python train.py --crop_scale_min=0.3 --method="simclr" --hidden_act="gelu" --epochs=32.2 --final_lr_fraction=0.01
Rows from block 4, named by matrix and row number. Rows with one number belong to one neuron. Each number is 128 + 32 x the weight over the matrix's rms, rounded and kept within 0 to 255. All counts start at 0. Numbers have three digits each.
# fc1: MLP up (model.blocks.4.mlp.fc1.weight, 1024x256), inputs 37-73
# fc2: MLP down (model.blocks.4.mlp.fc2.weight, 256x1024, transposed), outputs 37-73
fc1.175:109127109111164079157128049185144152120140160132133092127127146159117144130058122050162183110110170139120053133
fc1.176:089132087125169150135093128162125197093135136120174111171150188096190214156106155107121179092152162090183095049
fc1.177:079123115158132162120130142142130137102156098104153133116181198117205152170136178148109145080142144126145105121
fc1.178:155160122238169117098111132134156131116072118057161076129176150160164175170115222093126166143121164096130084142
fc1.179:038121077146176115107106164176138204090198157158146101104088178118194143176138172091124160112179127073151098120
fc1.180:179106128230133163136096207150102113113114086074160098152143178136159185120131244099136154168143139088127140159
fc1.181:132171133122131095135091102117092133138120102096153134185098159103177171128125136129085140104113140132129140141
fc1.182:132122123155139150157101199157094169091145137095194094156131176126143154135104144142117165128128163064151099122
fc1.183:143100159144137138171114087194148122114128125120169080107110165151152152156084145047157184123136176123116101122
fc1.184:089196121108115125115092107126090128129085092151165145176151179089138136150094120133060110004130109162129163082
fc1.185:080156112154157111137112118176109167093115135118211124184144216088161181158071206111115150068125155098125109097
fc1.186:062148101074124128108089134136089149122133137143149142188113226030164136140099124141104097067101105149128134102
fc1.187:063098130151147172137125125147107117091153103119161136139147202118194123148079184160087144097129144136156135121
fc1.188:118142110167141148131095174142088167110103096133173130172099176146136146150106161089130151105158188101148117095
fc1.189:101139094202144147128084159155129146099138119097192112139150185128176142152092176123109155126153155102140099114
fc1.190:113121095183133159164087169169117175075116118128192108155125175160171157179112173102099148086146170075163106111
fc1.191:154091136124109181184091137164076151110121115110177088139089150144138153153121125101152151125146199096160093120
fc1.192:114116118150191109127086128177174177092181178132153094121183135176150176173116141105129178126111182059155056116
fc1.193:130141153098147120114119067128145095097158116156179155135180126194120157104120138123067176089120137083153099141
fc1.194:157108147168134142149109109184116135114114121089160157132093163149160133150108189040145167131164166111108081119
fc1.195:132162123214146130135083186135104143087109095085168101136117151165161161158122154126082164107151132101148126107
fc1.196:124112132147136142125097125133134143114151155120148136160140165172126128152040144132121136114100193106136099156
fc1.197:133198070122125115107119141120093169173048124096148045180141161072133126148118106142138144114129136178143136085
fc1.198:128141109155125168147100185146091170113096092127195135190122166144124161136112142122143127084167201122127101078
fc1.199:115133120197175121123054176142086127117123105081197106125179176145150155130098181156110151134114131126158127151
fc1.200:138143151135161166099104096128137100097162080142170171131146118184121160083094158120054169110135153061125136136
fc1.201:116124141130162157056044092130150149075106107103143109144136179128195187114048165128154145101141151086204122134
fc1.202:153139102181128174169095162153090130101111106093177085164118151160155163117093131133152195136159185066169098131
fc1.203:151117117209133138115082201167123175102091120107178119150098192124161170135114205089117122120148147089126096129
fc1.204:048034146112146129190095143191098141092177123097158133146137153085159172139113161096178135151106123122111125136
fc1.205:102161115205124153119092170142104163100097105080178103163128189131185173142113193112087155127139135091159128118
fc1.206:154177112139106167149111122159130184152062154164151098137070158152118132125147106053149161092207180109172111045
fc1.207:118139110156146147153092147157116199091125114132208086164134166113160164155107149129136159087174178092155107081
fc1.208:044075132090133113167099142130072139131170124117183142130104150127151114224113122154121119045130165141156123125
fc1.209:112140120183137164152086167164112135103138097089179121128148164154148148152113171113128162108138137088170116120
fc1.210:122083116165142144143101145162105132131117113074208119141118162148172159163104165096127157111145161117123103142
fc1.211:132119082176116177131100137155080153096068154147156132145069188146171155149096171088158157111200160090118085111
fc1.212:088119089117132189139124136162131149106119116120181120131136188107186161122116183148123176110146152103213108087
fc1.213:121162130121110143167131121153146112118098102100154104127156144171151158115112151134160192109141183077176080106
fc1.214:111070144103111110154095163140101151105167090115166128169087149117158180121130119126121157124124150129145128115
fc1.215:089124119214130112155078194188091184072132130140162140123065142146187151251142182121123147045193154107114104073
fc1.216:146159104197161106121092154186120171126090124114189086147143167120154154158111177103115155086157130097151128115
fc1.217:125136093154176133122076157180128139102103113100193104137135192117195180192115178122130169086156169094156098109
fc1.218:082102126167151139114079180155144134104188094082168123127152198137176162116086158166132160130104146114183129137
fc1.219:136156133120162182118060107159128133086100105137168148145112169132154167125085167091111146081171151097147121114
fc1.220:162133137123153141145077133142108139113124112104176101192126130130138197113119130132087146116124138087121138113
fc1.221:086058123182153172113112172133079131107159127142171177133123146155134140135121146170059118112129141129116126120
fc1.222:108138088201148165127089166175146168073115133128160114150168185120163167167101171112133162105129131072123115112
fc1.223:124101130130129139200114100192134134127152127138146113158110157150161143125058163050179187117113183114134087137
fc1.224:116132067197192191081105119122148120083101144093150083121195215086151136161093181149103117123159117099144087139
fc1.225:089106113160161165104074161174141143072172112086167118160133161115189164145118173148112152129136123076187136099
fc1.226:100124120166141160123104138174104130089116113105214140172139194120135144168094175100116145090140150100144115117
fc1.227:076088148094130141144075135143076128122175103106141125165105148124158163082035121114176163152120160097166122149
fc1.228:083119091158148172121095162169126161093114113106186094156149200112157173137097181110123145100114135088177097123
fc1.229:126116119138148112139087101184134170109141134132141073169091155174159149118080150060187182128131196094135083142
fc1.230:108136081152187149098124106185161169075126157124151071111157204112159152205114153111131164108164153125170073093
fc1.231:140176130175129169174090172160104158128112115137205125139088137173110147169117115109123177095161183055164092080
fc1.232:114119099157140161129109159159103184115138116113203118176089186156147142165100147109106137112173163102155095090
fc1.233:141141119173151153137058167168088182088078118077194080139106159132135185142124142119105134102163169054137101131
fc1.234:129095147067134127210095101186112105121151125132148131167105121131146138139093111075154159105121176154129094126
fc1.235:141154095152150163125116147190121153103087113136177136155110171123155154144087172099122146087163130102174116073
fc1.236:089160127166122217127098224132116146104152095098161141137127186132172171097074156148111151125117155101207127132
fc1.237:112133083198140157109116178155111191112121123098215097188131213119178158159093181135117140113165153078179103098
fc1.238:120144127205160157128106154158112168099106101104191105155129166136160189167097180106091153108136161102144097130
fc1.239:126139118229191155099069168167116153113126120081169098128165171157156176177117192164078137122116116094137104125
fc1.240:116126105188150165143114182171113145094123134094184104179121220122171145178120172117127157072165158082168089103
fc1.241:090106114182160146120098166158120150087158096076205124139150189121183168161092189120111166108132141105156114114
fc1.242:098162096132144137134118123166137190080096118131179100146116184114154136203107159105128122081172146103144106089
fc1.243:134095125155142175153104115160142137113111128120172148119109171134160147146065179067100173122149170100122084151
fc1.244:106117121105100152150120090175110149096135128162145144125109158129195163134112146057145160082163175083169108108
fc1.245:126113083110118149144136199137085125122111103135168154163098255069189135162121184148118115113177127129159140082
fc1.246:146128131141125120164093079145161132111126114097155094129142156152134157118055135111180213099152194063217062112
fc1.247:157120117153116166169151125157110138126108130140194131124096129177132128164128131087130174103168211077195093109
fc1.248:070109102108165137107069093165112129075138119096163137134155169088182213210102182122138150043164133100150127097
fc1.249:149144114136152108137133088196145158090157137164151124133101121170152130113107162061112164115145155041134083133
fc1.250:140105122146104184113093217125173138109141134104155086130166154146142180113107159150171185135103157028187109118
fc1.251:136111151086174160101073075151168115072178127143154146142157143174134178083047157122083127142117119048105113147
fc1.252:095217108148130189086057182119098173110103104098157102167096181124155169120113132166133125077147178113196111119
fc1.253:113140139156139116130097104189153151088135111150194116114138150139170155146109164094107162085168162084160129099
fc1.254:082135097160137111134107147162100151114105143140184121143135181102155160210111174098106145084166160119160108097
fc1.255:157082147162168131151113112154182108107182136081180114102175142162133177159135154121105190135133132096138068134
fc1.256:151151126101129127154074100131124138110122098096146127145113140152173214110074148141162171116102168121151120139
fc1.257:084103128135143096138088181162096205094172111155164129123032136157200161163155134090090170090189185108160102100
fc1.258:086135141143145135144099109168148126107128086092158143121182157113168187131099237110154161103107107093133148101
fc1.259:073160128105156115176105116196164161071155111132153128117159153161162218187135165085150177038142156104170087060
fc1.260:148144046129136134108127140135134166131078133097131094128174182097150143151163165143146137128172138135173092050
fc1.261:176161111163179125106084089197171127115068157153153051123177133169118137177120116083127129134139140105127049144
fc1.262:118117114171174170111102148208145133090138106092181119112155169142162168140107187092084165126153136097129129128
fc1.263:128192103129156104128068096179114177098077132144157082155098152084148156208133155130129124052171140144141119098
fc1.264:142107118133178107119049108150132137108113130114166107134156149149133167121066151100163182138136169103143105134
fc1.265:129155115176168149127084161161118158083088115113204073150118183123166166140096151100099152114133143096154105112
fc1.266:088112138143148148136133170148078130129160141121187102171131122168144123153094121145085124119119132126134099137
fc1.267:099135066101158172088133123133174107086124165107138061179168194076121144106051157138125084114112107117134105119
fc1.268:111138104191141142134106156168133176089099122098201094161140182133175193158098180094115146122135147081139093111
fc1.269:089121102123153161101110087136112129109133145129153158124125162127128095102032151116141110104112159108147126139
fc1.270:093122115178117139128107255155084196103144142146145138154089171120174140187182146123072121099179140100139101091
fc1.271:097125080159121147165109137152110155090131113108220098171139176113165144149090143128123131076133160100153093104
fc1.272:109141076168137124142090181168123177097082136100156077124120204106156167196110124120128126114149137142150095106
fc1.273:063103131100162132148089105201142123077149111105148129118186171096174228185107178093145142081148137115143131092
fc1.274:140124138127115126194117096198156142103141150113162090121129133166155166114093148056190208128140199077217058122
fc1.275:177134095168168226075102122132181105066068140095140128140182206097159151095064211151121117136150109100135110157
fc1.276:092108106116121119150130156165091229121129133132184087152102171147144161178128128130132124083165145109147098076
fc1.277:135108104229126151123096221137056169101134105135173135123060167151150143169136165139067116114163135067121120130
fc1.278:114138096164159112139093162162111154097102115118208108167140197108180157152113183082104152111144149094129117118
fc1.279:093132101158162128118082138182133168074121128133211129119135184137171172161091179124117147100135165099151126116
fc1.280:142113139087136117144078135121075145127117100109172096197088129160127163129132102140128131128147147133132133111
fc1.281:135136116063110123156122104128081109143067103127164151180101179080179151110061125122128153120140151156164143128
fc1.282:157143137095128141126043102153097129122089100110146120165135153161145179074023126112188153135123164098142112160
fc1.283:116126125167131166161100146172114172108134101109194109141152163150161165196102163118118160113158133059157097096
fc1.284:116135122162127145178075201147090138132087099095186119185095174126152188172109129120134133082147193123124128124
fc1.285:136110112155140133154114112144096134113093132101199109159095178139164146166078162083126159075143153131137085126
fc1.286:113148086151136159128110153159089147119112117106217126195107174118156148156123157132083140103148160114145124109
fc1.287:058115133124143138117093163146131139084185132072139073153164160121142166127095113151166149130110139079185102117
fc1.288:113159116206126181108092159142099152100117098098164114134122181130161160132073187153128143123130163098184109121
fc1.289:156099141154154086190106120209164156121152151097169085112156146169156162142108161078125204143118131118134077133
fc1.290:147135081120119136122124113153100155106084105129192129150104158104161139180125161089130171080173181115152106097
fc1.291:171186103197179152092061155138122159114076103115173067133146190127146174178143170111070121116205132113118094103
fc1.292:091103135117156160161072132164076140100155101111196131154140145163123165141117122126113168106126171100144109144
fc1.293:154163129153125196140076158110075131119074103090171108170133147148148153117100123166132141122145192122190112127
fc1.294:092115116189173148128083172166115165053123124104201114149117203160165164176113168080093171088148166080153108098
fc1.295:045042123127135190130115168237149180016205158174145138115102160108174162090086204022188141129126131042125116146
fc1.296:190152061217157204103124163140118168112046129113159086128100195096151149208151193133083135104253137106145082133
fc1.297:135129109128127147145078106172134160068115095156180135129110170156159162161104151077129161083164165053144111118
fc1.298:096124110149203126094083097157156108109114144061170122121186190128148151160116154129091131106114141130164105131
fc1.299:092123132126129204116126190143134150082118096114155145155110226098182162129084220137143154085154139087142130125
fc1.300:100053119161154130128049132184170131077169105084160115127195143129186255133126214107195204147109133098147094134
fc1.301:096035129124206138128075114222174149062200128113132118116152162127171202159123204106152168119135147098125100136
fc1.302:108092108135142186131103147164124160060135139146161159141116179112163153145112164092145151134144151082135134116
fc1.303:144120130144115155142123135176111155067155097155170145135093156101165144108086176035137142136167142062125136126
fc1.304:131171043180114109142119184134089187138060165118175049152103157093126107219146118139182130130198148149148099070
fc1.305:112148093196144149142096162174119181096139113113184082172133198140190153145063182145109151086145176097183102111
fc1.306:131124113161122156154109179135075127105073096099199143157096198102204153144103156136181143089167162130136115106
fc1.307:118153114212125216097079133158133162087089125132145124147129183166163152106086177112169160111159167023161084120
fc1.308:130156127151132142094114131114115137118099100089140128179156177126161151102043153146109130104109124130182120133
fc1.309:134099131132109125188117136170127147110143142114165116128116145162147152153084120098163179145132193128185078142
fc1.310:117131099167148164109115163166111199091144133131198084153121186130159157169099168106124146106145160067166081096
fc1.311:127096122159126142179099193155085148117131127117199081128075149155151134174124111106118147110152202093133058112
fc1.312:077115142101136138177103131210135146077197080150149154141069162095211176105119175116163168122155140110137129136
fc1.313:125111138172142125149095136153107140093097135098189117164132174139151136139082156100112168119136166103147081131
fc1.314:115133095160152196100100173161128149102122112095174094141157192139172166130084183130103134120138134097176118115
fc1.315:097144097129140161133114093166136128089115098119152144133153182110177174129069212117145163098135131123175130139
fc1.316:080097089166142152139083156193138199074146099121205104159127198104204189198111173127113156106150151068165101110
fc1.317:113137102150157125141100156169110163086124111118223105153136185127172158193108166104104170113149183123157122139
fc1.318:113117106139169123119092136142154150119153133084183112135145157147144149166077156123127174114112170117145103134
fc1.319:106099103156150160149116146171112154098150096106193120137128189137160143144093161096129156114128165097141089114
fc1.320:107117156136148141144069105129133120120140102051156115137161155166160183149139146136164185125112149114187103116
fc1.321:078156120091191108164078081192133183073138149128143087110100150123177190175136134077147167085194148121131107096
fc1.322:079122118139119181121075106149102130071127120131147151132148173102127140142048158117144116092126144110139129134
fc1.323:121128116115107178183099163151095186100064121154178130160108147153160137178115124119151194061187216074227118078
fc1.324:110135141115126191137075140154103138113140097091159131142132164146161210113095150149133171140115165092194098139
fc1.325:106094111153143163134089134137138151097149133083146090150138153145165185096067163138181204124127169049197091147
fc1.326:093037160094255106081005080130095132118149133101127158163150138101142169155126102136085090140122107164115145173
fc1.327:145122104164144146096112138127116141109043132143181138156094182147149146130090164070137159108174174083117074115
fc2.175:191153155180150108159107097166107102165124132149132114128075064229110129120040091084087178142091202080146080223
fc2.176:061132125122132082171094136147116126166134129120082107116151124111106156199127115110116119092087121148145125122
fc2.177:125165094150148099099123128154145130092078145124101113099143186109152157162090166120092122122166128083167104117
fc2.178:165236127171140155145133140130097113133012080108080106116076147148129119142112135142166152093182190091152097156
fc2.179:147102110222199109134122098199167109119147203146134071043139105156088136235146127063081122174151139081116073184
fc2.180:091140123195109070115151175090122098144106074070110154060103208105217153145074218170085186097141154117191108248
fc2.181:068109193153078071184118171126071134165153076115112145104098141088218177183143145095099162118155099156129168165
fc2.182:117123105140129120109095137153141140111136114141104133118158176097178175139094169113141159102143147099193089108
fc2.183:176117115072167127095119050153169106137080151129050115171187145131121155068022138098095142143035150152144103183
fc2.184:115188127169093020170090187078104132214102100059052079082171137115163178217164119157170176110129155156163131106
fc2.185:102132127119100137127112130126117124134123113123120131156115133129125140101118126145113139144104144121143126140
fc2.186:092112129159085109086169201080157152192170176157112118077180146095153105166175141137099087161202040108112135150
fc2.187:161160105173168155094086133127128133097081144147139140131136178126137139154084162127080119122156126069153117157
fc2.188:097107108115131144108101124157173169101157140137098111159138156129148183089091175106139165125131128088178092111
fc2.189:095139104119133130115108133148139133101125100107142123109165176118140168147086164132124154094155161076181087126
fc2.190:125111142117155099158090161136109139139144101090112105143135134115149190178141150146126161111128150136158129131
fc2.191:060104161098147082136095096145126121157171101100045099143133129109168184129107140099114154127073094164159134159
fc2.192:104156128188209083116060069239189115091125162176112104062115095199112188166118195025094158161136136046134063160
fc2.193:104096126060130097073146166070129131140178114131016150133129155089133139089131122188052099138151066116144179107
fc2.194:162131109088168129090115065153159102113109148153030134160127178100127147083019173114097120129075109137137123168
fc2.195:095138131130117141141130129142139134130139111126085118106133163094150168158117160134106149094119126136171104132
fc2.196:159134107180147174138111170129077128125094119114118104157075185109128116146078125149096120130160164093155107199
fc2.197:117150085130130110044130204066086172179086155121068072189175201016159115169163091168052010110172024183084182104
fc2.198:107145111152135099124128129185125169098121099125177123144129170115184168134116186096122184108137135095151102126
fc2.199:106139128151128106116101125147174108130103125110119141058202162114136176150081203118114153100145121086164100157
fc2.200:146104096094173073034145146118160156125163167206000124175125160067102108058111182103072045173156028094076156147
fc2.201:134160120165119059117107121117165109156091158112155120062203137153156182188095148115093159099154140113177075136
fc2.202:111126138148156081157093120172114113144138122097096107130157147128134163137092153126120149135046134139156119156
fc2.203:106094130147182160087077136153159132080172144120104106121135166105145182120054194119106148141115118071150076167
fc2.204:131037150201151122131131146189153115115148121098121118096144150116198188137054208052119183231102100119108123230
fc2.205:081134109143124146137136129157137138141147130125128113115123153101149156166122141105128139124133127123150101105
fc2.206:071122166166071041196178153135101119173189091134085129114070106142206128171149130090063167085128120165136135154
fc2.207:113150107114130137114119131130113170132104123148085129143093153117135147120127140100136126121134123131143135107
fc2.208:114140164114126089117111080152125114119126081143112198097132141122185168144117176083081147106142094139115159172
fc2.209:114143113134114140142119159136140130130115124109128111115146174118143140149109153129145145111142144121157096119
fc2.210:163152089144183165088096157152132157102096164140105089154151191118123124146107159113105104119133119086134098130
fc2.211:185130080114143139088098103144150143127090141162108103173098153109123151112043159070137101149127125109117118135
fc2.212:126102130140103127137131129157152118115154092118105145110139133154152173128124178100121184137113146111153119151
fc2.213:106125153120143093115112129077108096184140087115000135146142165082151155111076154180073117109076107128165159168
fc2.214:074088127119146138151089134177142165111164121126116104130131148116152195154115135109111147124117129119165118114
fc2.215:146108100062173057114064122138141155136158137133051076132112131116149212183184122099092149164179125121153125061
fc2.216:129170099137162126118092114161147151126096117143092116126141163095135156154120160110114111118139112116128108109
fc2.217:150165115146156143124105126133146141117104142138104099142129144136142148147101145101122137119143125091144118129
fc2.218:087146126140094131125095126140132125118146133157152140145147154136122145131058167123097141110101158055179099168
fc2.219:139115123111123099136129132126146117159103120107097126067140113155153154173115126118171197125142160157167113142
fc2.220:097066130119157135127093126175150102108165113103132125101152147114134191161093142122104172105130145123159112152
fc2.221:202131106149143115122171152143125159130146160189000114145062112166139077138164154109096128165208142085113100122
fc2.222:126101124117123133148112173146126125135131119106076122110124175107166166154105171125174162116152142110156107138
fc2.223:180138131152128124158122094144117080170132123147125115141094117190105156111000107091098176099060208123153079211
fc2.224:119145102169127188102115152120104143096075096113134127123118181098197160143057187160117130116149146083202110180
fc2.225:081160144166096118130137136121132109153128105138115163090119146133173140124074168112097158098119132116155127172
fc2.226:117132110133103128103123144133133149124128112137130112131104149118143155121137132106132147132150148114163118117
fc2.227:169158167210080085161114190075074078213095080092134128113110131155154149158068131129081181106151163108174123232
fc2.228:102159117160108144114133136134134136113139102143113139130135149115161152116084174119111136102143119107146141114
fc2.229:241130147164116109158104087126128097182083143146099115138082076230096149110005097075118185117100246103169057226
fc2.230:105115108139166125117099103164142105085111143096088113092179164121155177171107158148113127134124132107156091138
fc2.231:075140136127136094142150122158147142130171108111104101122148127133189168145144176088129171106121098153152110134
fc2.232:117144084132113126107139153145139175140117134139097093150096166118155134121137139075138137105156115125164120104
fc2.233:086149100110132135128110134152142149117123105083107117106153176099173164164131188134150162081122138129176105097
fc2.234:165120138150120098173130089130118098191146115116028112169104083180121134109032093093106155135059199138139096237
fc2.235:186134110115115135130133149119124134165061164104152082136157134147125108158130113144154139106162163135170098124
fc2.236:117215095185098136121114192172117182103085119147059132158104158130148127140109162084116144098167139051171108123
fc2.237:161151105188152162098111171147142145107116115143093130124105144132133149144139164118107142132167119089134119132
fc2.238:097121127121114125149129156137117123145130121145104131101136145110166157180130128121137135090154118137147127114
fc2.239:135142137147140145126093130150123093092090080110153129085140171106144181151094181152112145098133146096145115152
fc2.240:128128104123145153113094134145143163101146145162118114130126153132134167135096173106137130137160133090138109114
fc2.241:127148111129133140113110141141129114102096113132118129118136155137154155150098159121111152088132140119149120129
fc2.242:162111109123146123105098130124146157132092157119067092129157144121153165157106161115141121125152126122140097129
fc2.243:181112100104171158099089112144142119105084126115049113153152173106129167111077145117115135141102141126145113163
fc2.244:074131128153114052198116128185138132156157144153071106077111096170134158211143120062131189115126170113164073127
fc2.245:070145110144153153106091147189166145084156090167081172089141179066145204176137218069084115088147073097100153106
fc2.246:109102156114133107168136121127130092171170140101031081081143095200145127136081099173130184139081200119195052190
fc2.247:124095139121154046149114088176195134120174123094073117061175108176171201131119194096158195130080158127169072152
fc2.248:093127113140168093120069128170167115144113169122078098045168128148134199224113136098126164120152149101181071141
fc2.249:133152133132185097067095070135179125143158189205075104116125074171076140098058131077052108132123123077105092181
fc2.250:096207153200103081152076149103109096179117072143062146065106131142148184160147191116096161069141175082159129185
fc2.251:100100076181154120106129223137117109126129134136033118099162190076127129205146149148125071126216067118110134110
fc2.252:089197127185054097165128200140117146152098101095079119089133160123211151191140179081120179078145156094178107129
fc2.253:124119122115148105131111116148139156134125126142034129130111113134133160139130126085120151141116128124131117125
fc2.254:128109122107170149115089111149125128101119106101114121136140129129180197128112150136121144117129136122127114157
fc2.255:168148105130151111090114073148216117166065117079000082038203154084181209132112184147173175170142114155194094128
fc2.256:100125155163141085162066125162131132150100085091096110092150122141155209186133161098101175101139129131170118131
fc2.257:126075085111130101133141163156161161150190126124078068136107176095217191194172149097088204145174160139223056085
fc2.258:113128137121123113135095109150143099126124093107134133087139150122162207117075182112096181122107154111195113160
fc2.259:117137129157163052105060138173172117093137140096051098066186156133166223177099179118074178120145148068206087147
fc2.260:187033146046158090099179069147186096117146189133146118114156090188099073065099117088138129207084104157086124178
fc2.261:143170153152120070158120116126113071164070059126029155077119096152125148161111135122120177095154130142140151160
fc2.262:120125106140117133128136148154165142116149128133122111095115168120142138156121180112140161099171132107159078117
fc2.263:145186096149148082115096135137164141153057145107120055073188149129163191215157150142109164083184152136206086075
fc2.264:156158144166153105144069100167103088117073062136084151147109136150141193139056167080097162100108184093136119188
fc2.265:111178121144127134138113139120127145131122094101088106163128163124153148126112153143131152102132150110158117115
fc2.266:117127108148119171088170137157155168076169161172089152169085161164181086067035190101089134148118125051160095172
fc2.267:135118068099099202127194195110107128132108170139155121132112213097128048158098129193103089056187162109173062165
fc2.268:128127104133128126115113133152131138102120128131097119135119167101159158130130160106129142115147136117169122113
fc2.269:195184099197166128095090183100112107151049133116104090137155179136116153204071132166077098099166141099159107157
fc2.270:086092051050103065139185168135124186147196226194000070177078143154139068140139077097141132145109170117165055086
fc2.271:109161088143144141099117159151122161109127144123139112159098154139163157127146122105119146122130145106153111096
fc2.272:128130111129159169124104142141137139091124145138097104175122159114136145128082147139148108112126136087138110133
fc2.273:098116136145181041139057112211159113118147139096079095046152110152153242202144154066081183141137142100161084137
fc2.274:134117164125088093187143148094102079218155143100014081108122067213124117141081049170121186138074227129194057195
fc2.275:102185099173079154147172205074059147143096063155129168122036195109179086171131162177092127034225158081179117142
fc2.276:077118089108142130115138139156139153118143151112115094111147158136170145155103109139135129113138126117172088130
fc2.277:170073086116158147098171135148170170123191219198000070167114133165118095089077146093108131183126136069150052149
fc2.278:129115121139127136117130126148156145125138101133119117124119139111149176134119157106126151125154137118149099131
fc2.279:146163133145129141125124146126118110122085127124118129112131142129129134142116137142127139130148149119153123132
fc2.280:105086140085139143140072089162109123099167115129101116163127148113139177106056127126110136118107143119161117148
fc2.281:081114152130150099137110111172138084117148077121097186098184152099179208136064176098070132087080075154101162172
fc2.282:183185149198068063177090185129095113178064062117056128123104132165193182156087159087135212087191196067195115165
fc2.283:102132125147125127138108143124119112146136097106051127114155143107137172146123137159112142107106141117158142128
fc2.284:091146144148167104115088112203172161072152141141112124103150142122167183160127178100121155119132101084152091133
fc2.285:178173110141175153108068143132102142129067131133065090178108164100141154137105141127119108147123105110122137116
fc2.286:146146084155117137111120163147134143134088125121121112162128164111136141129128148109126135117165129103159121098
fc2.287:089198101222110088135146211159137153128113161127104108068128166162170126194109175134095177074189182035229033151
fc2.288:150201105176115120129112166131126158146063122117091100128126155126124135174113161105117131110159141080156109122
fc2.289:116122109079154092141113092170179117141102142108063081104193137120118182139088132124164168150079136163163082133
fc2.290:136178090121146081154102107148102126138081120119121116150149149115131145145141140119125134110122139140139136110
fc2.291:129152105123155179123109092151133113075057120142145141114162179101141159167111165148092107087151129131159106089
fc2.292:093067138111131143129107157140128125130166102095090126119146155125179180134087154133117155136118122114166134163
fc2.293:122168157164109071133109132137154114185058115107000109060175123155192159158078175116135157112116129112182104157
fc2.294:127153114128126108133094168124109120108117113129100137128102137145162158150122132132115170086132175094184095136
fc2.295:071034113192121052170158210143136079204201176085114072101181144092120132208088135071112119158057119141100111189
fc2.296:185169052225172215008147134168202191027015179220031120099111216069162114141117233094081065143255044029125099101
fc2.297:143122157152143067156087119142126126144130122091099109081152087179117190153111132124148182151096181121155087158
fc2.298:100169119177158141135117097141111103103082084119125135099136160121160149159101165171118133084127143130176120139
fc2.299:128123130176153145085119124165161112100126090121092153103139168091182172095075213109091137111133099099123136192
fc2.300:054178139163149023138055124175131128128134131127027099086102126126157191174119158074107134129106120102175099128
fc2.301:074115158226186048172063160175112090124160130115078113056071119160154174253176151071046148119127149090147090151
fc2.302:128114113126127150130100155125116162146134155124065083152108143130127138159102120110160138124167176091151101133
fc2.303:106127123125104096154164130165148159156141179158137083101115086186115109161145105068123161116149154137149043103
fc2.304:096079104168133157098097206127129156105126143122047102100125186086216167192112165135164121129200108085185079141
fc2.305:155160113190123170131142149165118115117095109125123128114100153142130131132087170107120137138130146100131128174
fc2.306:076149135162158143108093150192142160062156106147133131135145164123177195122117207112108141111137107055130105123
fc2.307:168168103180119142150118167164129132141079140125079083106123152140146150176119140119136154120182184067184066117
fc2.308:083180099146090162127176203126136143122129146142013122133143149145156088138142140137109131088148123086161090095
fc2.309:165093138102135125157110093128108089148103117107101145151157147135149169133044110127119169123069168149149126191
fc2.310:124136106112121134125128157132111142153112135115081093142128129129124141137134106129145120118147131137152127106
fc2.311:102096109094139097133115149145124162141159146108099111165116159134173157137068105128110163134079152128171083151
fc2.312:077046140212153084113131154187124107128214123138124129120111164054169191136072195067033114165076076145111161203
fc2.313:157174122133165137107061121157121149106088146131066113159124150129135158117089148111115126154110127085128119147
fc2.314:110152109166133158104107145161153138097132125157115127118132139140140158142093181100097148131159127060162095150
fc2.315:096115132143120136129131151129148107136154067103097138065152130114178202157129170136117183119138140141149136147
fc2.316:131139099124132154116133153128128146124117150152089107132093140153151139142140123129140146113186148117146102115
fc2.317:131148104153145124108108124141127139106098128105103117147143170109137165132116174120118127147124132127129118143
fc2.318:121136126122149143122095104134132114098107098099128144121160170106162179123076188162100160118106130104165105171
fc2.319:144129110117134156115096145134135166113130130135101118150122148131147174116093146093129145122136130110157111123
fc2.320:105147150148159067133083118142138120155115129113057088084145123137132184184113119125107170163108132133176088139
fc2.321:132176089161198110125074084227189139103052185132077051108207125153109182229151103103072130096168136104185052070
fc2.322:187247114210144135129063162114132114157041135070075063134186135169109173183069125154145166082127194070190087140
fc2.323:073088142091138074163139084169157139128202123149064130109144089151138169128130131075128164139077126123120112120
fc2.324:086121138126104087168129133156135113158133115108075095068148132137135162179121103142156171127121142150174094138
fc2.325:134209134221138119143062157126099119157098109147117103136095137172104141149060148122088144077144186051175080180
fc2.326:156177075126070212151212138162142116093122147153246152126102147104128043109139144139210119072188155086147086072
fc2.327:157128111127153157097096133154124138101107156169073114148100169116131144115061164111106096133118122088120097148